Weights of a small image flow-matching model.
Model: patch size [4, 4], width 192.
Rows from block 2 of a small image flow-matching model, named by matrix and row number. Rows with one number belong to one neuron. Each number is 500 + 50 x the weight over its row's rms, rounded and kept within 0 to 999. All counts start at 0. Numbers have three digits each.
After each neuron's rows are labels from the 100 images, of 14848 (inputs lightly noised), where the neuron reaches its highest value: "responds to" is what is common among them. Only what is clearly more common there than usual is listed. The data: stained colorectal tissue patches (NCT-CRC-HE-100K).
# fc1: MLP up (model.blocks.2.mlp.fc1.weight, 768x192), inputs 0-95
# fc2: MLP down (model.blocks.2.mlp.fc2.weight, 192x768, transposed), outputs 0-95

fc1.458:487504472515515411504552496581474492475483435534537482602538493530488478509482458519520548570440450514563375546455531565481606466493507438450545472569475571617465516482480535501541487504507585492568468508499469415564514497491580544460457462539537504485489446532544512562592546445492582467
fc2.458:565535512500516539403451506502461534456468398462482433539504508445498473515476522538486569487584535502555402429530537486480580389471476545513483464504467452466463488551546423511500501478526501528593419500471535455565479550507519536381604466589474483500463537472576503505536610536585449521
responds to: tissue: tumour epithelium

fc1.71:574517530523533500448472480473532543457440470595537561391488541458490568413484442486502556486471583420497525468457446480576454477534485425401574565539580401585593427490472510534518466527500499500510492492491571546503549457489485562537483433501477439544419514358434544536413541487486509510
fc2.71:595540541532465518554497489475580481492569530487583537492463515547516555546450455425511460514467408407466552539489447538583399430500458458568660581484597493441408479482552510562569487526537529504532536426476464552507476449491530454550564409474472546454523539540531535520440548472517468503
responds to: tissue: debris

fc1.231:446501492537577539579493530482448533480442465429520445497444565499623530512556597398523436488412477515552501587541506482440515571479545455548440501527506607556441492590482474540426571516446434454533501475555552459521475486442472530445455497551490565425528481539531554472548507505624492401
fc2.231:593559452418469475424530505484515524484457543496384495503464536407613560491517489534468462476485467421487548514501506509489570574521575549499515518514557567520542531458486469422499507511466563530494405411494539390512532486439394505552487485459458542574546498456573566498489528533486520515
responds to: tissue: normal colon mucosa

fc1.412:480473517499541436500487601455514506525494574507509486548650539502470459448487477515492485389429489528511501459469458458480511536508468516440441488550521460518455555538520542491454487523421509459520589503398426479458413501465483522579520468503502479487484453642515488460384479490523533414
fc2.412:454471530575443465505488409512501486511474634527524508462638476481523488520480490512500533563589541530552544442565546495447473523481515537440521499531503571472466464500504418484374516499545512533465544429459480503482479457497554561472390411447540468544491565566429511535522507495513461543
responds to: tissue: lymphocytes

fc1.594:499531533547589473462496501450550511433517500468551498481530444557436493475479489471407510461487478466388495505537480436464530591477571504463533471521500384474491459539449416507453479578574511443555361526428552499489352493458534613439494475456500478477441493446483502511450539464598512401
fc2.594:478486545556406499376579494488538460514481464529479460496471510510465575488466464398502518521457496450468507460557471490512491667491567459551505507472578521519409452451499503527549455534567539560550416484526409496464526517638476472516507462438437503583416486432591490476555551471457447504
responds to: tissue: adipose tissue

fc1.293:515414565426455604502480562589491579581564482518547461562514563553539548546505572463534563536424505493521597570571490538473535494552432571465462509510517390493554529476529439493544577603561472568469541498530457432467555499487506468567554505491495465510544427491449563443456549573425538542
fc2.293:431424504424541525494527426486581449409493497479463504460482474462475500438519505520561451368539483508492625472578526513500452477532438560531423465442521480552552524542469470545460489450422431378499523440546437528474516475494455500532484463454418498513588575505481424437517563492478449454
responds to: tissue: mucus

fc1.420:522452539605452594466506533453483417505387461485441519618420542543500483551549475492572552528508480543445546409462481581420518493472525470600587496518558576501499492448504509496495555546475488476514549479553444510479535396519479555461536506513458469510451589538439512467475532507494463519
fc2.420:467475566573569591508430495501514517454573468559494511534571500474529440530515530443586423534525483525453599543432451520447486433557535433458509541535523440491506539538448542495455555529548426527486556507504556498468548350558594503552527460492417477503500434500563514525500499528495481474
responds to: tissue: mucus

fc1.644:474482569573380512515440501519583408378522571409515476552519438570484433508527501561516548520495475503483454411415606516469479494463501500472372431520556619497449533473464362527510449508487543442450531463491463403571540407408534480467463503490496446546494549384471500574416497434485506508
fc2.644:507509559532622552505551493482559556527424598599509491544521589440560409508551526409547490520443559508509452530424609497532489507496471476544447443522624386509510426477499662539528429470489497564412552544487550386545498382441474483485577502455446495429515455561531538545460447441496538523
responds to: tissue: smooth muscle

fc1.730:548595575558419527458467436480498524477448508437425501420542564508585440557490498425469450429536462530575425535388452381430491425479538436457468483458538532445519446495575416554554531432527477498456483503462527531443496559503483504560487550461493471517484521449517453542473498453516499451
fc2.730:572585567596460573564531486415541468511553532553510479447461523458409425526571495602457526493493454567550387501422433460496498449589546492521467453479545490521473464522414535539563494540428488555500448513513503459493510507490544434451535618443494559491520418519468584519438519419464514533
responds to: tissue: smooth muscle

fc1.714:550443512397554489470504451520437481559492462544480481439495495393504475449458526501499469603465494485565545538513547515546527566496437496514509501487607396567461499486444522534502507521563438555468494524473570543575472574520544422467576445548471534552489458533542442410526496432574448478
fc2.714:581462511460428482499521496546464592501549583507402528480496538544489542426431558506471503500482467509521588502509532507486570611508413506468525493503595591472558517449577469503553546529421457504565494493451466430560454549481509517491424480492433442460527564547459632512468448401447464471
responds to: tissue: smooth muscle

fc1.624:455467432394454385527536490464522487506524522407519508555490502542513441520468379576501469459407491505494489506515475482535538556525494555466512463539428486456536523444505554545486524701561511569406463466517496487383452491458486458510454549511516429498485465461503502476583522511468420289
fc2.624:554544435519561427465497503527497444495497560381504527628582516460424402480477461478478506446530400481560468494492487529573569497383444558506467518482410484497454437484549532531377520388446522455397551522521515477550530511498436577497472575507453486542447502445527501524403473578523550585
responds to: tissue: debris

fc1.462:462589427492494432482505586561529532471468556515524489486483517447501373483518471520475506507518465405383447440510604456448555484487518401607500570464542492528501470499549519498516555502469584585462468434429426447421537517561489610530582475522466347563471473467470478510425513559523506428
fc2.462:579516487503615492613464493503523562505556492495445483554514467537516464456556427468530526498437507528525466517544545544545550499541538508472535555522488504509526541585496456430487506427622486465538446447561550540451534464485530460527517620544486426513471463456528441474484429545434557452
responds to: tissue: adipose tissue

fc1.136:449542561468328448494411563467480458431532531447535478465532512511467487438517508404453561520488444518501467467523425511494520456546459482538458463472506514481525423427613548445494410481484564507434453523509455551515507535507594460504532550538563510490496597459546461563467479589469632521
fc2.136:478472522465639525515568483478446467541521550490472540503466518514523546510445548540418425502489537498556464510535445423503472403493454475479453415512523448503435590451307485437580528491535512498505383535440436534551434498464429522453454590515435530441497494495452462549544549572527469533
responds to: tissue: mucus

fc1.744:441481471401473619508501365559493592542506546498515488405518425510512529531503509540547522414570411459563527435501546523535530485493480520537436542586566478511564449477483514439496460479466557509507483513455510374388533556328517465414552477510483505453593581381463484480521476512590479424
fc2.744:445475516505538608499388554427554456511447544517521502635451493502454506559556531377573454382428522507532477555527511552541514505449513507536424488471514536511496508506538528481460436560549522543434505535467447413491480538346543480509402483552457491538554499607489506529430470569504506458
responds to: tissue: tumour epithelium

fc1.455:509520378481455549533405421490467570535521489454479448563437482479456388503553485435554548519531572438558477466453556533436499516487459433487527627529533520608614531490524493551527435520460485576446513537497527438483450401486470460569469503435477455508487475460447510604548513485547494563
fc2.455:468494429464496528578521481457515426495447581448405540556539447621509490542485521473543423489495497431629447505448512494480462531481383532478549547457515432367467533551489548555514494450523550462539545553434485555456495444439513537439444547499479503535474505430500525503585556472434486519
responds to: tissue: adipose tissue

fc1.339:542495442508485532484470512502489476535514595560587549480428529530529413485479516429481435491545463480559551547542579512450564535426421496448463559531511451517459540480491514504598534470516491556493511506541526459504421429408505541518473512381456369494416490482341422437471461556444478488
fc2.339:567476449486563491493508464502567467544438557552440525495521448480512496436545534629469520557525520464523564469539552515487551521540473517544453551433546497441600493493426434527482470391459430494527544392533513485422472385442481414480494489405478530510455581479525511455489483525556461541
responds to: tissue: mucus

fc1.688:501524683450402500515507473397425516485474444529564513499507504434529433509533544506420527562630411450497478433455428518425464510484519551600458442433483454492467611502483437476574372468559440432470497535403414537433505617473384480539517508502523448521531531468538565457475520501517482569
fc2.688:508491652495599567356412464497401510510536474483463497505467465553466508479525571452373530555384545492488448552361457580457514519482537456462434427491486556496527414500551482434566476473455453506449579473450525590524430657533551529548536531534579558508585473523484489474492526512441541533
responds to: tissue: cancer-associated stroma

fc1.331:507505505521542395492574466494643493402494556539494518461522509521542526491454456468436590512463541518546516476466548483523527527473456440445592466577402454492477434495533512553496586537577476529640453497582505392484578540538520596565551440498549409521510434556472503582493533486444566541
fc2.331:503487506531467511489553482531531507540466514505562515508485529437483439535504504546409502524504466613480504522520559556521574558540503518491587528496465452502506508501397489577487484517546507521543470490496522506468505543422537542552516492419426523567510568549507585539486372483554611473
responds to: tissue: mucus

fc1.697:395437450535499517508539446491461518528537415417419505483483492557512508503509485514529456572558603473461513502441466557527491552563434534413499455510466467510491537408510496589493547577509511513545521424470427439510525447444493527435630490574465388490527413471502485493480487485436482567
fc2.697:460464483559500461502455470491514438415495492512498506511489553494502474554535423490546495578439417443458440520405478497536572485470484505584518472442527584425472542437539512491483461479490468434520553443441447510478489399487579493544393437518546620440502562612505490565513557479549436540
responds to: tissue: smooth muscle

fc1.646:514512524482543468525505408486481517526486490625555471513469536438559551471610485553539496632552538499564484568479499520490512485568462588436548528520526503488530538505511608514557512560527500538557517485508436446512525502534563481457536480493529494495508562565507511623685524522535538505
fc2.646:492516541460476430459480547488419612554535476550428506516570500591526437581488495529522521490447579500490532462476513591424540411540417535475526559522530520423554513457468413440537476436386395435418489488525601435524503574517516448498465531454594560568480525477552593539513456538580455579
responds to: tissue: debris

fc1.400:466382491576489388524486455534448517479485535428525429410552510506499483536527432498498458566461334506548527513556488474513491535471521427401512531551525492463461414479485446451491440426472482546538559461505445521492530416501498476384530531508536451484493506526522516490508509513518537314
fc2.400:342445521460551388460487516572425493521524468543421500436533529459465446431473483578588495430520577527508558449563566405463549560522550472468548591548531532509395553525470508449460519517488433505556606458523523539499474466512441555547411600443523514575478430428445449409565504505476497505
responds to: tissue: debris; tissue: smooth muscle

fc1.650:480452454525475440615386503463509488512548444459556435547549529513572419537480535518599496536510527498460574482526602509479555467509498565460508486628493588469479539522519501421494482477456457541480467525524561431529435472494511492527431539648462416488503440453540566613504522390597485531
fc2.650:510502478547556493433494544511569559450413506509531450508449477563377533580503512487522491533550465521491553541486582476462422428427428523443433452488542526463560496480523538426545514536572485519472556521431533516537501432539481561438437508574535449376404524499613533648512461501560504561
responds to: tissue: tumour epithelium

fc1.636:535407534506458489553508443438488455530423558509580568588493573473503454520484448613579458407464599530476489459593573510482534466563463548516524534567514545361491552622490518585496466562420480481540524430513485526485463534400480516484536497456499421454583405472579548558544475559466630521
fc2.636:501520475463680529450451505452557565488594477504438502513544485455544574542542546426496470466452454511425515509607518537471547489491499483570466448539508461507525485533618517499602467489562432609504505554505488482489576488459495441490361565488565508484503520490367446486515493575517390489
responds to: tissue: lymphocytes

fc1.54:480474519513546452542459405545498527472532523438563424405590560482498552467474481489531598591548560492462502474447417478534418539504541538571609465392497426470454453530533505470512488568450436587523500492487428432483487538495442580396517468474499408501545464468521520395409460522529476499
fc2.54:440419488473450517480476386530481594532491502526404465454610482481498433458495410463498482507493423473510389491429503519498505569541479451517571604578527530510514519465585492441542593514553463418410554485573542586513509533453491468519512480389438504474478525533534517363459481518484559442
responds to: tissue: lymphocytes

fc1.752:489505486487463495443531342444451506452514469400438448552467421431469465447400479495534485397390440511595515477505554451375493445509525527447519546503503538468501611523498541488506438540459495413506536509456501451368386488465481461463514501562518571487488460533488464557424487500503510607
fc2.752:517447427508510530456492416550550554496475509546550452536508492520396430515473460512444541404560557540572543446489420530432506565428492570508501486475479476512462375546494462522452548569538498501610520509520509449433553508559557535463391549460504589543506454477500477497407513506505457589
responds to: tissue: debris

fc1.725:548543625506567527535490371514470468466440541455553481478534550486532441538569514502462481426509594501489545576448615443522502545514534513621473502525457492498565431466527543530461512544478522502501512505513466557519486516403524582498535522407384492543478515470430410502526509465536539404
fc2.725:540482558458453452462484483488526456517509518485497551486505541433494422512538514492459496534513461494386537499509527509487383488494577528443627550484448472478485488559440511487506486503480364459482611491454572523498486525462551550479488543610414439539677585564539492530463427469563539542
responds to: tissue: mucus

fc1.140:528487536452508496499462502443580481449418486572423534595459458484556521528483494475508508510469502429480441443550513482469426521539507499503456477556439422530533537527588527482528570468523364503485504451535456602528470520503393546449559504587458585513532414479494449484508514470509492440
fc2.140:468493458504511471422515487464584447568601497498492515538496451489400548509521525475545552534505515413465450526488534522453375489472517492544416440430493553416390466535495463434544521475507430515546537494485494477519565560506534424540426460627472518413493520505470478520476492509474526499
responds to: tissue: mucus

fc1.588:485579563526556461420581503519501582587511509521420508508444519531538430458446489514554491530452435465467497492510530456435596457523483532477454521609464622500545500444518445397508446405447421580449522564420398549520530530517320592534512427445527467547433546434482470582438565510555480450
fc2.588:577442531460552440513527516528507509512448484467432527492529514629496535459458476519492587426485578516433504503596559547514475518440593488452495511450534363561526525488451559439429575445480529495492452502555452484513485511491421531551480519547549429547552419550487533529577433560448401464
responds to: tissue: smooth muscle

fc1.23:469489514523522497495442533614521439344514481488523427526456542545520549486581532503480527512547564478543509584560489547535501498390492490427420534530486537502492390380577460428505483448468535649529464438611503538529496457496453600432554541539566535508539500547539407483578538469528452539
fc2.23:519542468528471586628510449502449544573487515480502481508497476533452530452478461496468557579420535514497621509574520548489493496548415462455405547480456499547551507493466598447405528517562611523446506517556522482518450514457588431593426419468446442523534474463449468483466531391548437495
responds to: tissue: mucus

fc1.703:449557487525410444506486496383530432485378378576510542486500533620511439585561523564438617445513449415578484516554497514398498477482523474484497490535500526488497464527507548477513535546520494453468556516546637536497579521474554507580526524558510436488530485469491467443519485607530410490
fc2.703:551581490506522543516528516429478534463541462523485454568517500513480530509453545475467486479425513552487504559526525612391544424512441459534564540514553481533484455491535474563477479510495467494522520420517553414535549356546563503534488529454524437503521541462611456593614508522465421435
responds to: tissue: lymphocytes

fc1.506:458439507538479438504503568542519533447531462673468530440467475388550497493490445426485513532520546536471460447546513546570524567612419591556451495582501513496545599552527541498554525405499520573478542468519456479553498577468459433456482434550499565527546463442509479626608434539449466513
fc2.506:533424476473544376499489472519460475461514424545549530474515485589456449527509453439521561554502521493396585502557555458477606533522533549442513508568473447595506489528482496511573570513568383435447390484530519557453486576485510566584492382646539575441595542544486347507532503448555470502
responds to: tissue: debris; tissue: smooth muscle

fc1.294:491586536498486459507585426496514472434494500485595444496471503558504512479545517524478431507470517576489410540545523553446525538576506533603536506583437576547515483519544415490390437554546485543503567480475474526532489544484464505510488456483413494518473591475451502496487414521471457522
fc2.294:615541424495532538467454520457391501381499487509518512500472587505551501453472479472519531512448566523524455525561447530518580499469577549475493527514518455520490429543501518471524597465517426500495511478415425426469507490511492492501609495425500538411533446464525441586482356587485516558
responds to: tissue: smooth muscle

fc1.141:515408441429556409514487561486503575490478544450566545479592572474503493522463463457493536501528621501495496499558470543586482578510485556584433487486493507487498478480465443561501525522450497472468540528400530514484467561493535479471543553470519474497604478495511459534502545498562460508
fc2.141:487356451430436435514495543443473519512493493511467501590560475447529493455530440485536508460494421501492486604609425495545496573409477510491464451499464490492547530492585536514502500535533530526498515528460489548469617563490496507495435558442570484482590531504475526536549544477468571507
responds to: tissue: lymphocytes

fc1.442:469424500559545424483459477461495409453470497489540491460474522537468482466578537460522507537498521548492608521440534405486501510484494484465544472547498498561414458559431450628508462408559552524485494416452493410558458440533547543489549439540558381464531443489495515509452518518570521532
fc2.442:449474387491435441431456538483529484533472494477442491546541483414522497563526520497480438484556559461538586459435550477467449507515431437551536447370564571434550545547564544517534500406495458522445489507475466413516498444488505466508498400536545560455570540564445495502528585529521486506
responds to: tissue: adipose tissue

fc1.669:508441507478499470444404524542537503445510480549487421553543518505547590470476483524451506518377511493369528418407529525504534479449581460424571493546513529523537587487528356558543504446415463483576450496562377554541450495430549503449504554487535546463508597579459480498478519499406392469
fc2.669:474477523465493552558505507491472487539500505522497486461484520466441513498491433405540420557477474484382590569393581531479501430559558488568528548544523523398456469518431534504525528516570503518563399512629505479608479481499409514497525612525531479543504465476533535529526532560516568591
responds to: tissue: debris; tissue: cancer-associated stroma

fc1.317:447474451494506449538576474490494435505478524447506489463494538557476481463458458445580509548527514504407518542494373604401453545538476539533552577465567590548477598457496440486522494507431536622464517580559449532509527487410485460516482473429444449558451495486510504458537458457454473670
fc2.317:555481585568512490422498497557440616508463446506623461465479466420451549554467519502525526535496548545466557370513412619506467507486531513546471378534450499564576430412546511451442448545477495434536571505561471412578417439468468448529418503546524473502489593513543503534511512553485392538
responds to: tissue: smooth muscle

fc1.507:521533474472431465512511504484439495505531467452509474465613438553552502599473531513549496464501440517488525457486510535525525490515525490549450524462500579417518494605532521537496467516510517549487451542425445540459517502543585366435453515462550536537456623455473459537468454427460383451
fc2.507:555522518519525570497514533541470521517635456460468501535534481510531515523486483558489540427520491456545551443550564478486531515499572540563591519486537559426542547397557484464524509467538527494493508439520483535534533465495630459450373519498535400540502488518524471481516560573467496458
responds to: tissue: normal colon mucosa

fc1.138:464402474538566450511504474523534426522492474492532517504597471482490570483500467493476532511443467547488487456467512482528511480526476337447568517607492419506494483521385434480506414511500508534470498606568545491466533493556367592507495444398553522518470395440541480518481595440419535453
fc2.138:435559569485491451480396505547475489534603438520522488500553578441565431461475504496506482458513629537480425470550497475443423449525535502447513474519536356528412477476424510556454476438466495489481563511514570523521470513514435495449509559527545446530573523512410581440521447476487490489
responds to: tissue: smooth muscle

fc1.435:510499530431497465458533596481462506524429478528487477496526506321476603480445513444495653481520515421527563396578514378574506518404576512444542430473550502489520561446494467468524545523510506582520450525483533420474488578477523477508574494504395523551482559496553598523555506498530593569
fc2.435:513492504491506503499447490482410509607554549487445437444476442587551538494514442514519374433458391486436487551404514428579458519511506489523503544534459496552464557497438462449429536503452538436571533479446464555420523559564476560534494470463374466472416481562533398488450541472461530539
responds to: tissue: debris

fc1.99:460513581588527520488483560531564469567584498558576568549538473467499551561505520538541466475540541486491545442494534437449497553328489525505524468469448520493510545377567503469550471473529491535442478497484571493550638453484531642544480541484590486475514532445523510532549558520483597587
fc2.99:510482503480505533509443426504523512486462450502497525358508567631443438577397418514453487447440543511535509445460517459555516504455489412565502464535401463512410567396494530512531416555491600512512499518451496488508580493535491397491517585498577497614469425531384576432549525483562497498
responds to: tissue: mucus

fc1.544:454415557475376543437478509453471384445398537545467459482424419467415564556414516479475474608436496430491529452535460529539475516538492524432505567520528501431591455596458458523518518422468458431451525501532458553437527458462470428444513481541472560395474535566506510612443444519458463512
fc2.544:477471569567549388574506564523462518568583543462455531566541544534579528502506508478443515609518448491519538494551598607519483511512524480540464545478588624539480520562583445555520514450513428511450549558544498597519513519477404457576493397585481434491552510480480411594534430518507504540
responds to: tissue: cancer-associated stroma

fc1.229:514552532481401548557565493408609491531520501493498425504487370434475624506446507604469430538483511427526518402454560429454509455537558475468480438499461528469480500467547506674468568517535435536506474497501497532517424409555437527435460410520452533468430498512462517452514540500467445410
fc2.229:541556558500621496501484508454564516448501525523446453484510608477526586503467493382429550553494435437483535551424579468463520430515559448650506444537436459561449405482508533657509536492478403472524507548503527557501544443563538473459550443478444498573385487471479524453473538532519490528
responds to: tissue: mucus

fc1.513:455409570545541451480498537483556503460462463541408541459483463544552534475516461490476565596419527441427529452526413425458577450462530473474533440445411358417525486484464451465517511475503499426527418579494485535451469520545396517521568514527588472468447421538504484547455573501418526535
fc2.513:382502462525492477471485544436522443570397462536454469484476469581535520549405527527505484570540534581443514500476585395491384471520358490521565374547501592547530413528500457456496538489543521506485573455482449486534542568472451444488444491464569540538592497442472480488548469462410490463
responds to: tissue: cancer-associated stroma; tissue: smooth muscle

fc1.207:519490412520500443481492467527449568445493509422499443524480517493516519560575454498512495540446474584550421399557489504450482444540545416441584573539459483551604561518450503508500559525471501548462485535598528501550529497476443462453562533559620433492519405458658478460586509529521528585
fc2.207:476446503548543488538518472519472448477523526502494451491466472459448533512518487555469449511631525549489418439581487495402521433492543456489462527527490503428402453468519456461385522524470449576438485512530486467530536463477472480518430602526605504421400525487490509451534465532465409477
responds to: tissue: smooth muscle

fc1.619:518458460537567559443531466500445574434453584456565424437535546445557555478526503457540536517469439562589569524494436463436490477448475516419558483475492587542513626529506512579513499491506452499508544451437534517594609530550476484537507540552471514478547478596478464409501517426490460587
fc2.619:504466405575421603516469585456452489483484538470497526530515522536439515496478486550545598603539546543549572483461441468533469475584486408468508439487481463456522467555471506558571456429446494534506558521426435481489528516564522489443510546549485488548559473499455452493523547407588526579
responds to: tissue: cancer-associated stroma

fc1.584:511479511421462478483534472416557521450516520543551462447470510530507523471564541520499445498449495497588522483531402536517545474514443513476520536539480572498530455539517447545527543553404528591535483505448521398541545514431552457497507571479522363624549577501393520504567494444495499487
fc2.584:462521481425583458517634470510558416513423437512442509434480432494543489443508555436557517463586491516520534470529483427554472655508489562527541536487535485562405531549455507566501508522445476448567511457513489526487496459610454461500454554483582523543526525489577450387455578492559474485
responds to: tissue: debris

fc1.587:465530555446486438488518408486502599582517449441425522519528469577435436519487428439436560527621548406491443476505530536484472479460445639460549477562584538472469455494499478465493487458521458473527532470408518507478520490406587533480422512489434521457455386481406414571388586490398536517
fc2.587:522537535532455491533534546520517502459483486441403472431552430515580506493523487579538529591451494423526439526535463491586591430555440414534460440516510446579520594459425505477482505499454506445419454541510421597493419500461484433594590528516526493500509476548455460463585548438587482499
responds to: tissue: debris

fc1.698:475484536404509517441505550477515452429456508440524516468541396499417520511395607514502483558543529457484502487507524503536602491483507543546516478477522548532428533431500528387463334449404538405605462445487457556578480447574440501600504337514503450508478566604502489479529514526526498545
fc2.698:468461451530449517557469578506525560539475557524461478430456550556510573492528491506528566523456500511625564427456519451504560522501461536561456473527471517502526475448514502495411499445515542526487502442503550511523541469571530551503498324470506467544547523431587516459470503559454583548
responds to: tissue: debris; tissue: cancer-associated stroma

fc1.84:448431501569453468522549372489368531515523482540478525666386569491534396533559491442522482658548543548536552563532479523511453503508461527448501548497471413423512450565499514594542513588530518532478544515518507441490518478492494492427566449470528530534534444471480481564565513541482495371
fc2.84:513419522422480436493422505558498516521418437557460485432498452411496388427472518493545542467430431556589559513542451534582450490517487547479525493510495534588519559467504482562477488527454419489403435432557486497463512473470459533579471418532490528424486577478483530567487507499558454489
responds to: tissue: debris

fc1.27:513528455477512460455510463361507485520476502465401500491462418534464561599480457510522435536527585487458491379468554501402470491493544578498475478407474456561521528444480485466493427523444466540506478418434429464576395500430445534482545441500475379461502488532496480491457504503548486508
fc2.27:527473544573467519455453487470516518565525552541532501510531489445487465435583502493458491518503508477481431545447516441506532455484555556507512468539502475523558415542407416487502605447537484457501504443489527520529456475407489557507495495371367610463496523524515479394433453590409517533
responds to: tissue: mucus

fc1.280:541424526517556571503445460492419535569463547453538398524504519456514485546506532469546467554523470507597474541578533440566564499484551489520476481469511483607489543526561490493525505532509572431552505545437535509572514447419510481538515398462528504518460543543450518409488443483454531465
fc2.280:503500556556492554500532512439475455460512468512494512578453508538477496503525537503643490516466484517564530488580514489535562497490471493451522473467465464365507449502501570477507459487591444551490466496477491514486507447455506534461534426410440463609541510481459462504520398407548491515
responds to: tissue: debris

fc1.710:471417525434466508508481404363530583541516460528525493449381465483476547429593611482524552558512536541493465485480532486411452482518376521442481513557548489593478444479557575415502517387485583445545448446480424615389339448533449464536476485516447515491476505575440481355531483473518473497
fc2.710:512459505551633529450587541559472562474419555578495517535414431470555586497501588506542566389481466590451455517468547476419481468458412528466470462545533409475572460591501459527481590462534536462540553489461544526504461461563568511512523462513483528449475525488529407470534471532381469489
responds to: tissue: mucus; tissue: normal colon mucosa

fc1.552:484505463441359460546493421490457606393515537449573514539526546410517475511540488538511439456426475578587514441511558520461510505640507533600459483561486561502473485509472463551496499417509509536590519568466427526555512488552517570431411489452475378499468534410440542455580532520521523518
fc2.552:464532410487570443490513482426453478552531546549433507546517386531458463495534462550512512460558485563553507555546549513491540497435488496430489475457428427500525486527603477521522474445483501507512525507466588549464534514477499431506589416479523509561509428525402491500518571570492494480
responds to: tissue: lymphocytes

fc1.256:461426449622492584473502545577573602441478502439392479634422549487529429455498494512541419441539534510483525499472494514455547422576461430479494540489482474493510311485460502558516470541436505395501486580429578473550398440556510516438497508446539473549477399460508522478473546476473570437
fc2.256:464512446527504581558452438536567530512478552446522494453419452461444482377607486558537538527485491483472521511439486408605534459448504504424528546370480538496483553443564570550498426502503539596468448524501454470387391424510549455514510530402480546530433541507450495546510516463529385518
responds to: tissue: tumour epithelium

fc1.232:452552505497546431527456631393559392471506508502606516605543429460529436479507525418549514541671425511535528449540531575444481538370529580575536566450488551464545468581518544473455405441538487403495457430494483504422453560505486508486527521534540523440533599616510520566566494470506523581
fc2.232:460583439561493552552563513480501403509496541526466461554444538432516425508492509507455482531552517449430526584511536484451432457547486471505516550478554484512432446551527586453530548448496536521521496504407462549428579516500515453528466498488454543440472498515550554579429489487497513488
responds to: tissue: cancer-associated stroma